Weights of a small model that answers yes/no questions on an image's attributes.
Model: encoder norm layernorm, encoder layers 16, encoder width 384, fusion encoder width 256.
Data: 203450 training examples, 0.7 epochs.
Rows from block 12 of the image encoder, named by matrix and row number. Rows with one number belong to one neuron. Each number is 128 + 32 x the weight over its row's rms, rounded and kept within 0 to 255. All counts start at 0. Numbers have three digits each. After the name is the row's rms in percent of the matrix's.
# fc1: MLP up (encoder.blocks.12.mlp.fc1.weight, 1536x384), inputs 0-127
# fc2: MLP down (encoder.blocks.12.mlp.fc2.weight, 384x1536, transposed), outputs 0-127
fc1.1153 097:095084070132129125136172163122200069171177122107140121132105118113074101136109131101121133079082154128156119127157137128109159168179106123111117134099100107087132169103167102111137144123150127155139159123085121124062147084143138120093100127105096098086094155099119106149121111107126095148122116197163152160114039152094067087170075121143076118167083180124124113122159157104176085087156
fc1.1154 090:093119119057120173115069133077106138082151164111176154159148176181133134119102087105127185096116115153120122119176155121099142110154124162109118144117127158117136207119180116187145122145141160093086128111105185140117142121106114126120092125113162133129088114154151064155092100134077130173195096163128183175098148127096122149080137134093140166113130147174134160099106114099149094160145
fc1.1155 098:167099131124137119134121121163097139034077110088080095113121126156088108141122141140119117117138086095156114158109121162051141110166106144148116162143096141107115137099176140142113142108146170102091179093148094151149124091126171074084143100109145094108093097082091168124106142097174138116136142141172112172124126143148170171110133172135086139134105079117087113156188118129076139082123
fc1.1156 090:110157143123155083149167122118105103145146106113100156133138094119129191137154118122131095120129140086170145157097136102094154092145115211080126203168128143103157163128129153153129203142099132121156197137124117118169155095150123135155140093162136107139120094092107134100125015123101150111177103139131187146059153103183089100126094128114112133105175176102060098147118086112158177134152
fc1.1157 095:104117108172123177084153096163083139115092097180060068136156093077103095120145156105107150110148154120078108101126106113119152210117124180108160160130095136091114173114125142118116165065108196123149126164174114106126082130168152144142128090164173127111129119157175136127099175101155149171118137121074153110126165145083144123142087124142165104124109172131096093147174068104139102060071
fc1.1158 105:130109158122174117156131095129047146143176115110114122137074157097165171089160123163115101167146088142119104137117089148144116086134122090218092103088137117140131120117061086100135114103166102097116126119066130096092173063089090071138202093146088164150124150168095132157134147076186062133112152064151080159087051128174157106159175130123064133142163106074149154154108099172133139084152
fc1.1159 095:092234149113149202088135080152144125190108088170106138106074057147164077090181105164126099097089109123174099114104105129132165102096148095128127114142062083102114119115099149146110157170131165125119148104130193167135148199137133131099112168193141108143194087175112156161081171132149145148169106121151149138095112131115172087155169121189062180108165080177102104095092151117154133126095
fc1.1160 100:154149084085141148125156133155115074126134130131165124141159186181101120149137122095094103155153126160155156186154083102183162145158067145189146126146094180073108131087114127138097076111179166141145101140131103121128137108109108078171168145163057208225108113106159114138179143158165123088078115121134131114164043087121111145131148181152127157116164203123124166106095107146179114118096
fc1.1161 091:129142133086139122152133127169084117061092177107166156121111147115103133112081158108101104132158150097114097091176111161155118093061129075129085142108068093058107081148145116179103184131175114128143089184106136099185171120153094132088118076157171143093161133193156101161062123138134109113071109097069137094127157125127078115107109108165122080081163115090141179140135100081109079160118
fc1.1162 100:095168070140139154172132123131133142148131174079124088141177144052169155173140128152128138118094179122109068083115119105085091099180117142167109099155129096117179152157114063148136190133147083100094097115203154093071104178167110149131176155134114094115175135157128127112099170106128095149147151136127063147105104132154139125156183090067102171105084116166158112126124162114086064122094
fc1.1163 092:110127062165115148143180148158186152098133170072125113121063144172170144141141117130144176171122124112148146171097157142159159143122156129093166078091150139102087161202131120083159197140081143117181079106085115119102138109095101091145095157144154109133158089144152125090103124145115153105122065105113093139107084129121097155153063153083173108099118146116126088084143098195168149126131
fc1.1164 091:100144088144131165110069113156127119166154108146070167123083177090188123102145112176074140059184157120084087152153154079082117105072153147132107122117143129165158153132136140205078137133186099123143195188180160177127161130073142098141129107114139131102083160172137115136137094161186177115075122118131103184101149141105172117114068129176138156132133146100176120122093139111128091147167
fc1.1165 099:097112098129133149153148124085122109138149120071091087153096116141176093136088083178105076174164105120181086132148126127081124153178075095076176089132167121126073134169148135144077137104093119146087142166124094110142151133061091096092163109104119163111113111106172131126125176159111135154088192155144109096082110149126074161085151101203098165076131112148180185115131183097195125157140
fc1.1166 088:157090161168105167102054075122073060169111147150163142181090163163120092174136085084078154119095088102142142142168086171166138142115050091108155091064091133074116157138166169154126185167126197126099116132105123095164146125148123134126117163132155145127190161117071175144112184143118149116084158140114182124102095084094095081133156090128155112127147140126125125145197122105171138149078
fc1.1167 101:121147160192105084172126137120159123105091138157130096088147091183132102169175123164147162100086076126158145167120159174115111175078160158110134101159140146143100137055121105127115099097093134072138138148101085118109151096087135097135167133174147145163165198093172129144101170080191073115132128101105154106114100059162118081174148144058109150108156070106139119140144126128058092192067
fc1.1168 097:116085072127174136135144147133129155132122156173131131160113104159054080123122158137071149181112142110092127183129104137140181160130141143092119129136087079136118080093138109174119108192151175100148147094146070054136168161160129089181151152173104159132135165155142145122136110112128139068137031069094126137070120169113115089130098083179094159119192067117153091161113126077191152111146
fc1.1169 097:133139101105145176114177065111121096122126075176142082129172145132069147175157105131128180165145115084113138146121089160130105093157106095113102160135138109117120134108171106188156138101093091098174152114105102169104141166095175146095149123116052122121108141085169126100162091135134091165136113149137079133111096112112228090103088120082079166103112129147160087129102139104158128097116
fc1.1170 088:084120157145099091104078118142152164120149087169143099132097136132110122119187141112114142170111122156113148089162132158166130095084129135095134208161155174154099175096104154173085109164122107113134120103102117029100135107154117127209115091137173169095064149151103110146197161168157084105132126127077161174136176119135152088093077169102131110157100076152123161169143130126157166104178
fc1.1171 110:185103180142133131198194148163144122090134085131132141084104102108169095158078059192115094075143105135114135117163138138106121153086078134155110143139124132185114099144162066095136166074167157152090139168200100101153121103131083112059085135138138161169157141128156132165159125126157124120158180095109118205147171158162187141141113167118057166145072145117118143084126136077136083089121
fc1.1172 109:126105149082155123044158172135151116113099098134129094100052157112122109144162095140118122093158139165129130122085125136095129138092153096065179169171126128148136064139059115150132118177143097169108137140173127145154164137148147103146150093126100142133152137069087087151196165142100136175133200160106126170143134160132097117152079159157098112108152099171075170127172105169110132137136
fc1.1173 094:093115159122085087085181165169210136147136086114165117122131153117146171119177082120105117115093112109167146163182146113170093065126178059170167170149098135066130117152096061133166107203091151096142172141108127158125133091141129071197073091103155120129171127117103120094127097137104149157124105152084134092127082083127157132140122127108087114105073140128139132119150166163143062192075
fc1.1174 096:101120151172049198162125126160132138125086104114113147181116087098093169171126129093146080103177139137163048161131089140136111137107101122103133059153162097126158172188090120159138146118191135139104155080169112082139131126078160125173157145153088113065128136163108150145153119139149083137142146091144113100162138140175105101091142182131158115130146120113168099131182146087130198121146
fc1.1175 091:081101134199091148158137091110099141088121079109182077075110141101091130127095097116165108063098118151099161162173108099140073056081134149115146146142150138095124120099091168171097147118151129093155084146094077152076114111177122109121165106074049058158059184145079125115161114125135103178171117151088078155120161148180175154109099130120172144139079082122188068129165156180124115153087
fc1.1176 088:153132099118153106124090100076164186109156130135159121163156103128095090114187177072137162147181175170101091083101190103117178133146111136202120103171133117108099161140123086113103139157137120184170104146065092102117106167160096132119076065135151105051165145079142160088146115095125112126091113082170183173094121139165094147162125157084139110131118120079193164189154131151095095102084
fc1.1177 089:131202133093117097097202125172122115151127063161177101098088096135106100100136150149126072111178129133132190206141087129103143170132119143165131155155124150145115108076133112125127089113111094110202107129161092128093137117126118139063159082148102165077199113187139095136110139166145108101165151122189138164158101187153160108085063138117082119102159165115152125052087121144093171113148
fc2.1153 100:108070106075162155129122105118112180146130139122120110151115181180118120166078160086155127065130087122087075191130109081113169138166085099157141099130093131136179169105130114164079120161115143125072073129109081096081082073131113188105203099159110066128159128091170122121188151153149171064201163118127085101181098123159126162157125097107182116152123103092134189087157145115155161106085
fc2.1154 104:140096120186154190077081104129192111141122139113114110067102111193133111136147109117130102128145165121102158156140085156093146090178180167136161110163148117105142114109120148079063149106110099116153099178107157137127102106058182128117144083165176098134127146050054137120071137143113090089142128135097153141057169127098152134089093095119121043109102158102186115179125101154120069143100
fc2.1155 099:144172222123176107179146134124150166157077108175172148115095104095107108144146165135125181157144131166115148071159110142119116164048143103166164069112188176109117119097102134074152147166133103073103148146128118160155187142142169083112151080100131180182106103136094135141105111119181101101099114098099101166113080156087129194153228135067133115134120167141152124147125139121096148141140
fc2.1156 098:126081125112188069112145138158100077104172152174145148095111152110196073148088146092179052174141182174188144147140168169175111149089122212128146190101094160151062088102100130132081157157096091137146149100169182108128175143106177090215122116155107100156163127140122128120058121158146177108119145176104140141188153084098103144164114134116123122123097098165179190153135149143175103140156
fc2.1157 095:156110145201137111073098132127168100164133110125121076095155170144110111132128104091134113148160163166099093122147102092103186127097128140096065090148074067118172132179166117158151048155114123166136158156182135134109078111132119164114094150168080129132106079121097108126172172100123096137142184145072099105165121108103125151129133112061126099084162160123119130124103089117121091143130
fc2.1158 109:145159185135162116083101133125110108150106103139158176150152156122125174161135092095124102056146125108174120148137182137155099131122085122105154044164182112107116136171164118126128168145135123090084120109092091136118134113139098079114101106153090123158113151103139057132175099145063125156162098144138116140117093088131126116168087107165141125127144182150077136134101140111106095129118
fc2.1159 097:094110095104159087144118156105084146134155168137200169105160165146163161121177113115121127132100095139123103178160108067080095137122098068121082151125126149143060093148106096161160107130115157169148104178133095151149104140134127113134159097097148129129149130092142089104145065117111100184166173133123147085161166077167076160074180170143112105195092141160053132135121160113107132184143
fc2.1160 103:120118113182090180184082116113125119138147152122153086099148113131125114143158118158180123090109086180085184160189091144117142142115114134107101143167133133153147112107121173127183138155118132164129081143096143165088152141150118130148108179111112086074109106099112099095127087127129134095156197111153134154167175138087073097129160130174171099095137114134097039095167096172116181165094
fc2.1161 092:165085118165139114110124088089128179099097095086132154094153148135116137109120087120145148073189074105083134174154087144102130178198107115138080127082111159111139102055156100149153122087148116167081171165077136101111163152145222114113081172163118150093174137129124118152122194132175156165147123154137115102168127093090088133160157137092104153094100119119136141130123093159132169103160
fc2.1162 110:088082123132139135161187114123166071114119078106099133110168122123178126167076111134116149120146070107149129100158134102167105086122057147104079134139096148059176129141161125146126108129113145073155152189177106071130153134076133164193133110148092132121190085145106156163104097151113101129119144099159068067200082143116140138146125091100175156073160081072125133136127127188134183095120
fc2.1163 095:116129115115093122197110134149178148172131107143097074169119167188114131163147156104137060103181121116096133188146159124172081137165129151158146148096062144134163115121109088110162121101120154145069137122088157182208133144077090112115129120126111119139109093164111095171117126079108118091111143132139132121204119174072158093129127163124155110196158151091128125079161144152152087124072
fc2.1164 093:163157167147147092114155137134144136096182100152126169071203150114125126164110104172122102091101145158082121072083107143128155157111071068185110135100155160103090117121085175144096162074161118148096100093164170071111094105161129127077091163180112111122104161161170078166168172154162089072126121061169103145167150113139087178101142134126103145135178115131140123183127095129180141120112
fc2.1165 104:125054113121067094114091124143151113154104120163150152090134105102148137121156100140117152194141111148125067125125100077204097112132148098183151070133090125123166096152082124127065106091103182134090183141139147136148142067168133109100158165125086144072168168107157098122143100130086183091148174127126085110149142133157096137161115137051088122180094158164180112138153138109201124143145
fc2.1166 093:064111165163113144144086116113112126157112119136114106133196129137138144087161135088123128143131077122160119103126151176127128147135057153125170121170150195122152126146139103165098067156125053119112144187143095075166133093130102154146169151097083111168155146117157141058073152128077163149071116171112113157101083121113098106173075152150174157077145082092121148166176108146096161164104
fc2.1167 099:178128121074131140138181083102104176134127113165173118177101135154133073166135076151088090168105113122151161144107111114194121096128117078129069062171133113127107122200074179179142119088140156124086135123109086064148139162151084069088179127170149111158165113154139119095125146080142079138100166123145102120124078099141097106135158154198121121144120133145198122084127094107138124168085
fc2.1168 098:153071103160159106165172128167156118150146186085148104135145108095118108137084062133105160150113117178135133145130143196084186151119094120157167087153162147187128145174174132100125153093122127098137093147135138166126098082164148154149053136104148122150131062147142106188125152156157068138105197065094072118135162071160120197121109115166168098121123155067127102094162119166130149147160
fc2.1169 094:153078125143175133161113169095095172087086162111197124132060179102089153131113123180067153168064137091093166120179160072150107080172079118174104110131136109108123106146129094135151095105117097085129109167153140124120116159187141075109130136139088164117154141105193082069140160121149082161144146098145164070095051140171138092119114121127157108124104087154142126115169104171108119164118
fc2.1170 091:201098118071144077072160140178086162136165156094085129126102093153108091085174143169139063142143161126086140102147156136167077104153136097121153065109061134096104091062109152138145137118096078110171102076085107178140144128140151130154093117175105149096079067145124125117159095136082058080205161121172100163096150144146139129158093123165114136119136148075106153177096118101155066093097
fc2.1171 111:073112182148124077128137168138132106143132143136145072167158111070113128102132154065112124149152080167159123174132091138167157081059183136165124097141099097120177122103100126117119130152069093129160141127154176142067188124175119102127109118162157139141120165130184097124093119103149108142127147169176100067126152092165138111176099080133152165087165142153102145080091062141145103152165
fc2.1172 107:111183171113079096111147177156174118095165077150103168123117091087198131084184092108102193148124115158110088091174128181147125131163177154075179080138127183135129096158145152123077098177116118104137113115090091135102113134109141163118169127073125145115168138140148051142065166172148173091142141088117152149157133137167062135133117153168114176071085122100108172097099116126155168080115
fc2.1173 103:074102146180082117137095121141097189122120179147143107075117135126176114110140104160056112167154081118145153163148118089137134136086092075147132117114131131124161090109152147136128081107102073124119114076175111087168166183112127108147120119144133094164151147210097169102107164118134082082130132148159157137146120117123113168167122196102151133169161124134138113116122152163124149083114
fc2.1174 096:121107158096185158154073139187086171128107182166134146154146071120097081131129101146146152100067211184148144158102114121164062067134180158098086160137145104095135152077094113186162132069140154138070158162140091162121148158175151155070119142129161085132034125106058113172138129119085072149108127114137141127102133140133124149167103150081087101129091158131089123135094163119089139146098
fc2.1175 095:123179104131144166120169088097112173162107149101061103098098112177118148095123129090184170103088139126201121120130118155111110126130156134142116134170105116153154097136156086124137116150134134122158133103142116151117084088105161121105062170197112172110133103108163112109103112081079087064158036156166108082172142167160146145198116103096125149180138129196141110122128134074080128081168
fc2.1176 091:139125162135179175155150130162153171167160205150135140116140163161190167113096083105117090117082155109159137098115102103127181068120125119121114151081140126110172174120072146154063142061132143145081119101191114156113157109131119112146130128145151134201129100143186143075181082147102147121091130127136179079104128123110173073156067175086146116137161175177120056138126096163102172110129
fc2.1177 094:095135149146127108124128143109130181149155083101132133094153143077150149121182155110075126143129119141129140083150151174152095094124143094118140172181164146091186107111093131131101176141095113151093086120096093085105143169116161071148139083140108104117118128085090136062106116149127099141051184102167189144163191118136125083122165114091120119154066152151136079067112071137115137105096