config = dict(
    model="model that answers yes/no questions on an image's attributes",
    questions_per_image=4,
    encoder_activation='star_relu',
    fusion_encoder_layers=12,
    fusion_encoder_head_dim=32,
    fusion_encoder_bias='all',
    fusion_encoder_positions='learned',
    batch_size=64,
)
Rows from block 6 of the image encoder, named by matrix and row number. Rows with one number belong to one neuron. Each number is 50 + 10 x the weight over its row's rms, rounded and kept within 0 to 99. All counts start at 0. After the name is the row's rms in percent of the matrix's.
# fc1: MLP up (encoder.blocks.6.mlp.fc1.weight, 1536x384), inputs 0-127
# fc2: MLP down (encoder.blocks.6.mlp.fc2.weight, 384x1536, transposed), outputs 0-127
fc1.828 113:49 53 53 38 44 48 37 49 58 50 63 52 34 48 63 46 58 66 44 57 47 42 50 73 67 41 44 58 67 41 41 48 58 64 31 44 42 52 65 41 50 42 47 55 59 43 42 58 45 58 55 48 57 74 38 54 47 63 60 39 52 50 47 30 69 51 55 43 42 50 62 55 65 48 56 59 57 57 45 60 51 50 41 60 36 52 41 57 48 46 63 45 38 39 59 54 67 44 49 56 38 40 61 66 53 60 29 34 44 57 49 55 49 37 51 53 53 51 37 74 60 52 52 60 47 50 52 58
fc2.828 104:47 66 53 36 49 45 45 61 63 61 51 53 51 54 55 44 67 44 53 53 57 70 62 44 42 73 49 57 56 61 65 50 48 53 43 45 56 56 54 52 44 66 45 51 41 63 43 35 53 50 45 60 52 47 29 43 56 59 35 66 38 77 34 39 55 44 53 44 53 48 47 35 35 39 58 51 63 45 47 63 71 37 55 48 43 55 41 42 47 51 47 48 48 52 50 48 51 56 39 68 52 57 54 46 59 54 53 38 43 41 63 68 46 40 61 47 48 37 44 46 40 38 62 52 60 54 49 48
fc1.829 108:49 39 52 44 51 47 36 54 42 49 58 47 69 48 42 37 43 46 52 49 63 38 56 59 60 38 40 40 49 51 45 50 51 53 34 41 54 31 34 57 40 66 54 61 57 70 56 53 39 50 32 60 56 61 49 52 55 25 51 66 47 43 54 23 49 51 56 40 37 38 63 49 26 33 48 55 49 66 44 38 43 39 57 48 43 31 53 40 63 49 47 40 29 47 52 45 67 46 56 57 72 56 43 44 66 53 61 43 33 53 50 49 61 37 49 45 57 38 52 60 59 54 35 60 52 62 43 63
fc2.829 101:68 54 43 57 48 48 37 47 56 55 62 50 36 43 42 61 60 39 47 59 37 55 42 46 49 50 59 50 50 46 71 55 45 55 46 50 49 35 36 37 46 54 53 52 48 67 35 44 60 41 33 61 56 63 42 62 47 49 38 41 37 48 59 55 31 47 57 63 41 46 62 40 71 58 49 44 38 54 49 59 33 51 38 55 42 48 53 44 50 35 54 34 62 51 44 51 54 31 52 60 40 56 44 36 42 46 50 40 62 42 50 57 62 52 27 52 66 56 48 55 41 49 64 46 58 36 39 61
fc1.830 101:46 54 41 60 39 48 58 56 48 50 35 62 40 58 55 51 63 41 44 50 43 55 64 75 54 54 56 53 42 59 64 44 37 63 53 50 35 67 70 46 41 45 41 49 32 60 50 58 57 49 60 36 46 55 46 52 40 62 53 51 65 36 68 44 49 54 41 42 54 62 42 56 44 63 40 50 56 62 57 68 35 45 59 64 48 54 42 60 43 48 45 37 60 39 38 47 81 59 59 53 28 36 61 52 31 48 46 44 39 49 36 47 62 43 56 37 28 44 40 55 37 38 59 50 50 50 42 49
fc2.830 100:38 55 36 47 61 41 29 54 61 62 51 38 59 57 48 47 47 60 45 39 42 59 48 31 40 39 42 55 39 35 53 46 45 61 54 47 43 48 46 64 65 62 56 47 64 46 62 41 47 53 56 46 73 43 50 59 56 59 58 56 41 44 44 58 54 57 36 64 44 58 45 26 31 52 66 50 50 30 42 39 54 57 49 44 67 63 43 39 54 59 69 60 53 48 62 57 62 39 49 60 34 53 47 37 36 53 49 40 62 58 59 58 51 39 47 60 33 38 52 37 46 29 40 55 42 47 33 64
fc1.831 101:48 49 32 43 43 47 43 27 79 44 34 56 75 51 45 37 66 59 50 48 56 65 48 36 47 27 63 54 48 49 56 43 45 65 57 60 58 62 49 39 55 41 63 65 61 38 57 43 62 44 55 48 51 49 71 40 56 62 42 52 48 52 34 66 59 50 41 42 45 49 55 54 52 59 56 34 57 45 67 27 61 50 37 52 37 48 53 54 47 43 49 54 42 52 69 42 75 54 47 38 57 44 37 63 61 32 58 75 52 31 47 49 52 56 51 53 55 52 51 39 55 53 53 41 56 49 52 51
fc2.831 103:38 55 60 55 55 60 55 58 45 34 48 63 69 65 39 43 37 55 62 31 58 43 57 38 63 56 47 65 55 55 54 40 43 58 38 31 49 33 59 54 37 38 59 44 64 45 62 51 58 57 46 52 42 40 43 42 49 51 51 66 48 58 60 56 57 41 55 56 68 45 50 54 39 46 57 43 70 51 34 54 37 48 57 64 52 41 59 48 59 39 36 67 50 62 46 42 58 58 59 58 55 36 38 45 56 50 47 40 38 47 39 61 46 37 58 38 58 45 53 72 31 59 45 74 23 47 68 58
fc1.832 110:56 43 66 39 54 47 58 44 60 47 62 42 56 46 53 49 67 53 53 58 49 42 58 60 33 48 33 46 31 41 43 58 34 61 65 64 62 37 50 46 57 54 54 30 61 45 62 43 34 45 50 46 43 35 54 46 63 50 62 49 56 55 49 51 47 48 43 48 55 52 60 49 45 51 44 30 84 55 68 49 47 54 46 36 61 52 56 50 53 40 63 65 41 52 50 46 51 28 64 63 64 46 49 53 39 33 56 39 43 53 52 53 60 56 45 64 41 38 53 42 48 35 41 51 47 52 61 37
fc2.832 106:38 44 64 46 50 74 60 35 57 66 42 42 54 57 52 63 49 64 40 62 51 40 43 59 35 54 51 40 55 52 23 68 55 54 65 55 41 45 41 57 40 57 56 37 55 37 53 44 53 46 45 59 54 37 40 45 44 40 51 47 45 41 39 49 50 57 69 56 50 46 50 40 57 54 64 33 62 52 48 50 53 47 51 46 34 65 68 66 46 55 39 34 55 41 57 39 39 68 43 47 44 42 57 69 63 55 57 48 46 42 55 33 54 63 32 47 52 47 63 39 51 56 49 48 33 61 53 42
fc1.833 096:66 39 76 44 72 39 49 41 42 39 57 50 61 34 56 50 49 38 59 60 59 67 33 64 34 59 69 51 64 30 58 59 53 51 48 46 62 49 58 56 28 60 49 54 62 45 38 38 52 65 46 34 50 48 55 62 50 51 55 56 65 49 50 48 32 56 65 53 53 53 48 42 61 44 46 42 44 51 24 54 46 61 62 64 56 41 49 55 49 47 61 47 41 56 49 51 52 63 35 44 66 60 51 45 43 53 37 60 50 37 49 60 62 39 62 51 49 55 45 55 57 50 48 51 57 50 46 57
fc2.833 099:58 49 42 58 52 42 56 48 39 46 60 46 55 58 58 46 41 38 36 64 47 48 41 48 34 58 49 46 64 49 64 55 61 43 42 59 47 50 62 33 67 46 52 33 65 51 52 53 57 50 26 37 55 55 44 41 33 34 56 46 57 38 52 53 48 38 47 48 50 63 45 41 46 53 62 56 38 63 50 53 46 56 62 64 62 54 65 49 29 67 43 48 44 63 48 48 42 45 56 48 40 43 61 54 63 51 54 62 32 35 62 69 41 62 52 67 59 55 51 41 44 64 34 38 47 56 43 46
fc1.834 099:37 64 48 50 40 55 44 51 59 50 34 54 56 56 56 57 36 52 57 38 32 47 57 33 63 47 49 53 45 45 61 45 54 52 55 32 53 50 40 61 47 63 51 49 50 38 70 45 64 49 36 55 28 56 43 42 58 53 53 67 48 54 61 58 39 40 63 52 45 60 40 62 48 44 64 51 44 68 61 59 42 38 59 65 43 52 55 56 45 48 32 49 34 41 41 62 68 41 46 50 52 35 54 49 34 36 28 39 52 46 55 69 55 44 45 55 37 47 65 48 56 48 53 57 48 69 54 61
fc2.834 106:47 69 65 40 41 44 47 59 38 44 42 50 53 38 63 28 43 32 44 37 48 53 54 46 57 41 69 56 68 41 55 33 55 62 66 56 57 58 61 38 50 51 47 61 47 35 56 47 50 45 55 35 53 70 53 54 59 35 51 47 60 52 63 44 44 44 37 51 51 41 58 42 38 33 57 41 57 49 58 52 48 57 59 44 61 56 49 49 40 64 45 38 55 53 62 53 34 59 39 47 46 49 38 33 34 64 45 39 59 69 57 56 47 41 42 65 54 47 62 50 41 51 38 56 61 40 58 43
fc1.835 102:52 30 63 27 52 54 51 54 54 59 41 51 61 54 68 54 36 59 52 43 30 56 35 37 50 61 51 35 45 36 52 50 50 42 46 34 34 52 43 26 37 46 47 51 49 51 59 57 42 57 49 38 40 62 65 42 52 66 38 55 48 59 43 49 40 43 43 57 53 46 38 44 36 50 44 55 56 63 58 38 60 56 38 43 47 47 44 51 39 49 50 37 36 50 55 57 47 67 43 36 48 53 56 66 71 61 36 37 69 53 46 50 58 47 60 48 47 44 57 44 48 63 44 48 27 47 46 61
fc2.835 103:58 52 42 37 32 61 56 49 61 66 64 54 42 58 43 57 59 67 37 52 64 22 57 48 47 67 47 66 24 53 37 48 48 46 48 65 65 56 40 39 44 50 66 54 42 62 59 57 58 46 42 52 67 68 35 38 57 47 58 42 72 49 56 46 42 40 53 44 49 53 48 41 45 51 51 51 58 47 58 37 47 51 56 74 65 63 58 34 48 51 65 52 56 46 63 60 54 70 55 29 50 50 47 47 58 55 50 54 43 56 57 68 58 45 63 45 48 36 54 33 45 53 60 73 60 47 50 55
fc1.836 117:51 39 55 35 62 41 44 66 46 62 52 65 43 72 57 50 16 48 37 57 56 47 62 54 41 48 66 56 58 59 44 56 42 63 55 62 55 34 50 55 60 41 50 58 56 47 64 42 59 36 53 65 63 49 55 43 36 39 44 52 57 28 46 63 58 39 52 62 43 52 55 60 44 57 45 38 30 62 47 57 46 60 50 35 47 46 23 63 36 48 42 39 75 33 46 40 39 30 52 45 38 52 75 51 35 55 35 50 52 54 41 46 56 44 50 61 67 66 55 57 61 38 47 29 57 44 39 46
fc2.836 113:32 48 44 50 58 45 43 42 58 50 53 59 55 50 41 41 58 53 76 59 37 44 46 32 63 56 77 58 45 57 56 36 66 45 34 48 57 45 60 51 56 70 42 60 48 58 40 62 54 42 42 36 55 42 32 58 59 57 42 38 61 45 51 34 53 45 61 64 55 54 56 42 54 49 63 61 67 49 36 54 53 63 43 43 63 43 39 52 25 50 45 59 53 53 46 35 52 69 50 55 43 46 59 49 51 58 53 62 46 38 50 33 48 58 40 45 43 59 46 68 65 52 34 40 35 53 55 53
fc1.837 097:69 47 39 42 42 54 56 41 49 42 59 39 42 38 64 59 48 43 46 70 53 51 66 66 31 52 47 45 44 60 57 34 69 49 37 51 54 37 55 40 52 40 52 35 48 60 57 67 52 49 47 41 71 57 44 39 59 62 36 32 63 59 56 54 58 56 48 55 30 62 39 48 54 44 40 55 55 62 36 51 24 36 52 42 64 29 60 36 48 55 45 40 43 38 65 41 45 54 42 39 48 64 31 35 47 41 68 47 45 45 54 46 38 54 57 59 48 33 64 50 43 45 52 55 38 59 50 43
fc2.837 099:57 46 52 48 45 43 55 55 59 70 65 42 55 48 58 61 72 60 49 49 60 25 65 55 44 52 40 56 35 55 45 49 47 46 43 34 55 44 47 56 43 51 50 52 39 38 66 32 50 37 56 51 61 53 57 53 51 49 66 29 51 51 59 51 38 47 65 61 36 57 51 62 29 41 36 43 53 42 57 47 52 54 45 57 59 61 49 33 64 28 46 51 48 50 42 43 66 42 63 55 44 56 40 61 66 64 63 52 53 45 41 40 50 49 46 61 51 41 56 35 61 73 70 35 51 50 57 41
fc1.838 123:48 34 40 58 38 37 42 48 53 47 61 55 35 62 47 83 46 51 51 46 57 58 35 45 58 57 44 43 39 53 34 50 63 64 40 48 68 70 56 59 38 50 54 34 59 50 39 54 44 38 47 51 57 40 61 64 59 56 57 44 65 46 50 44 46 45 44 52 41 58 51 52 37 64 36 39 61 41 42 46 42 63 46 56 45 51 59 41 50 47 63 42 54 53 48 54 62 35 42 36 48 49 70 55 43 50 48 30 59 50 40 44 44 54 48 58 41 71 37 38 72 58 65 48 61 48 38 50
fc2.838 116:39 34 36 51 42 70 64 43 60 42 62 45 58 57 49 44 60 54 31 30 50 57 58 59 48 54 43 66 75 51 41 58 44 53 52 66 44 63 46 54 59 54 72 59 63 61 56 50 42 65 47 52 36 61 54 64 61 39 40 59 39 22 44 55 49 35 41 63 34 56 38 60 57 65 66 57 41 49 49 59 46 45 41 50 57 35 64 44 44 45 65 39 54 54 30 54 51 30 39 68 56 57 59 46 38 64 55 62 46 50 57 44 65 51 56 57 48 47 57 32 35 49 49 66 54 53 49 67
fc1.839 093:64 44 62 60 69 38 38 61 49 59 53 57 54 48 51 43 45 58 45 38 65 47 42 41 26 60 59 60 49 43 30 53 39 40 43 73 54 38 36 59 54 41 50 59 54 45 46 43 60 54 48 36 28 52 63 54 45 41 50 51 46 36 30 69 63 44 40 42 52 61 66 49 41 58 28 37 51 48 48 45 32 69 53 63 57 47 46 56 54 65 62 45 38 45 45 40 72 43 61 29 49 54 56 40 57 35 60 58 55 48 50 49 55 56 51 47 57 52 33 54 42 47 56 55 47 54 59 51
fc2.839 100:60 50 28 61 21 54 62 42 55 39 46 41 47 37 33 47 46 58 48 45 53 37 60 58 57 45 66 35 47 64 48 48 63 40 45 51 48 46 31 41 50 43 49 67 57 60 48 24 48 41 58 46 60 50 64 45 56 58 63 35 59 37 54 59 62 52 52 58 63 39 57 42 59 31 54 38 41 43 62 44 55 39 60 60 46 47 44 55 50 52 69 32 53 43 58 64 50 39 51 40 40 55 63 46 36 60 57 57 59 50 55 62 42 52 46 57 56 60 55 41 58 46 50 52 46 34 38 33
fc1.840 096:48 37 34 61 59 50 50 56 60 42 45 45 58 57 44 41 46 65 55 56 40 55 46 39 49 50 63 59 66 41 40 33 50 60 48 67 43 53 33 66 69 46 71 40 56 57 31 53 52 32 31 46 40 33 70 49 50 48 60 48 58 62 49 42 79 44 45 46 54 40 60 63 49 65 36 42 47 60 46 37 57 49 58 43 52 51 39 39 66 58 32 45 48 72 41 53 62 55 40 51 48 60 62 57 54 46 63 31 42 52 36 59 41 62 59 36 41 43 39 31 65 56 56 56 34 43 48 64
fc2.840 101:43 47 41 48 54 46 72 70 46 62 62 26 52 55 43 60 70 32 74 64 42 48 47 51 67 59 38 74 50 73 39 52 45 57 45 49 45 53 70 57 55 44 70 62 50 50 32 46 32 36 50 52 46 48 63 46 35 52 45 29 44 68 43 43 47 57 39 55 34 68 59 57 49 59 59 66 49 50 53 35 74 63 53 57 50 61 44 64 58 52 36 47 49 36 40 46 45 44 52 71 47 46 59 62 36 57 55 42 37 64 60 49 54 45 44 39 57 53 46 64 41 51 30 35 52 47 39 65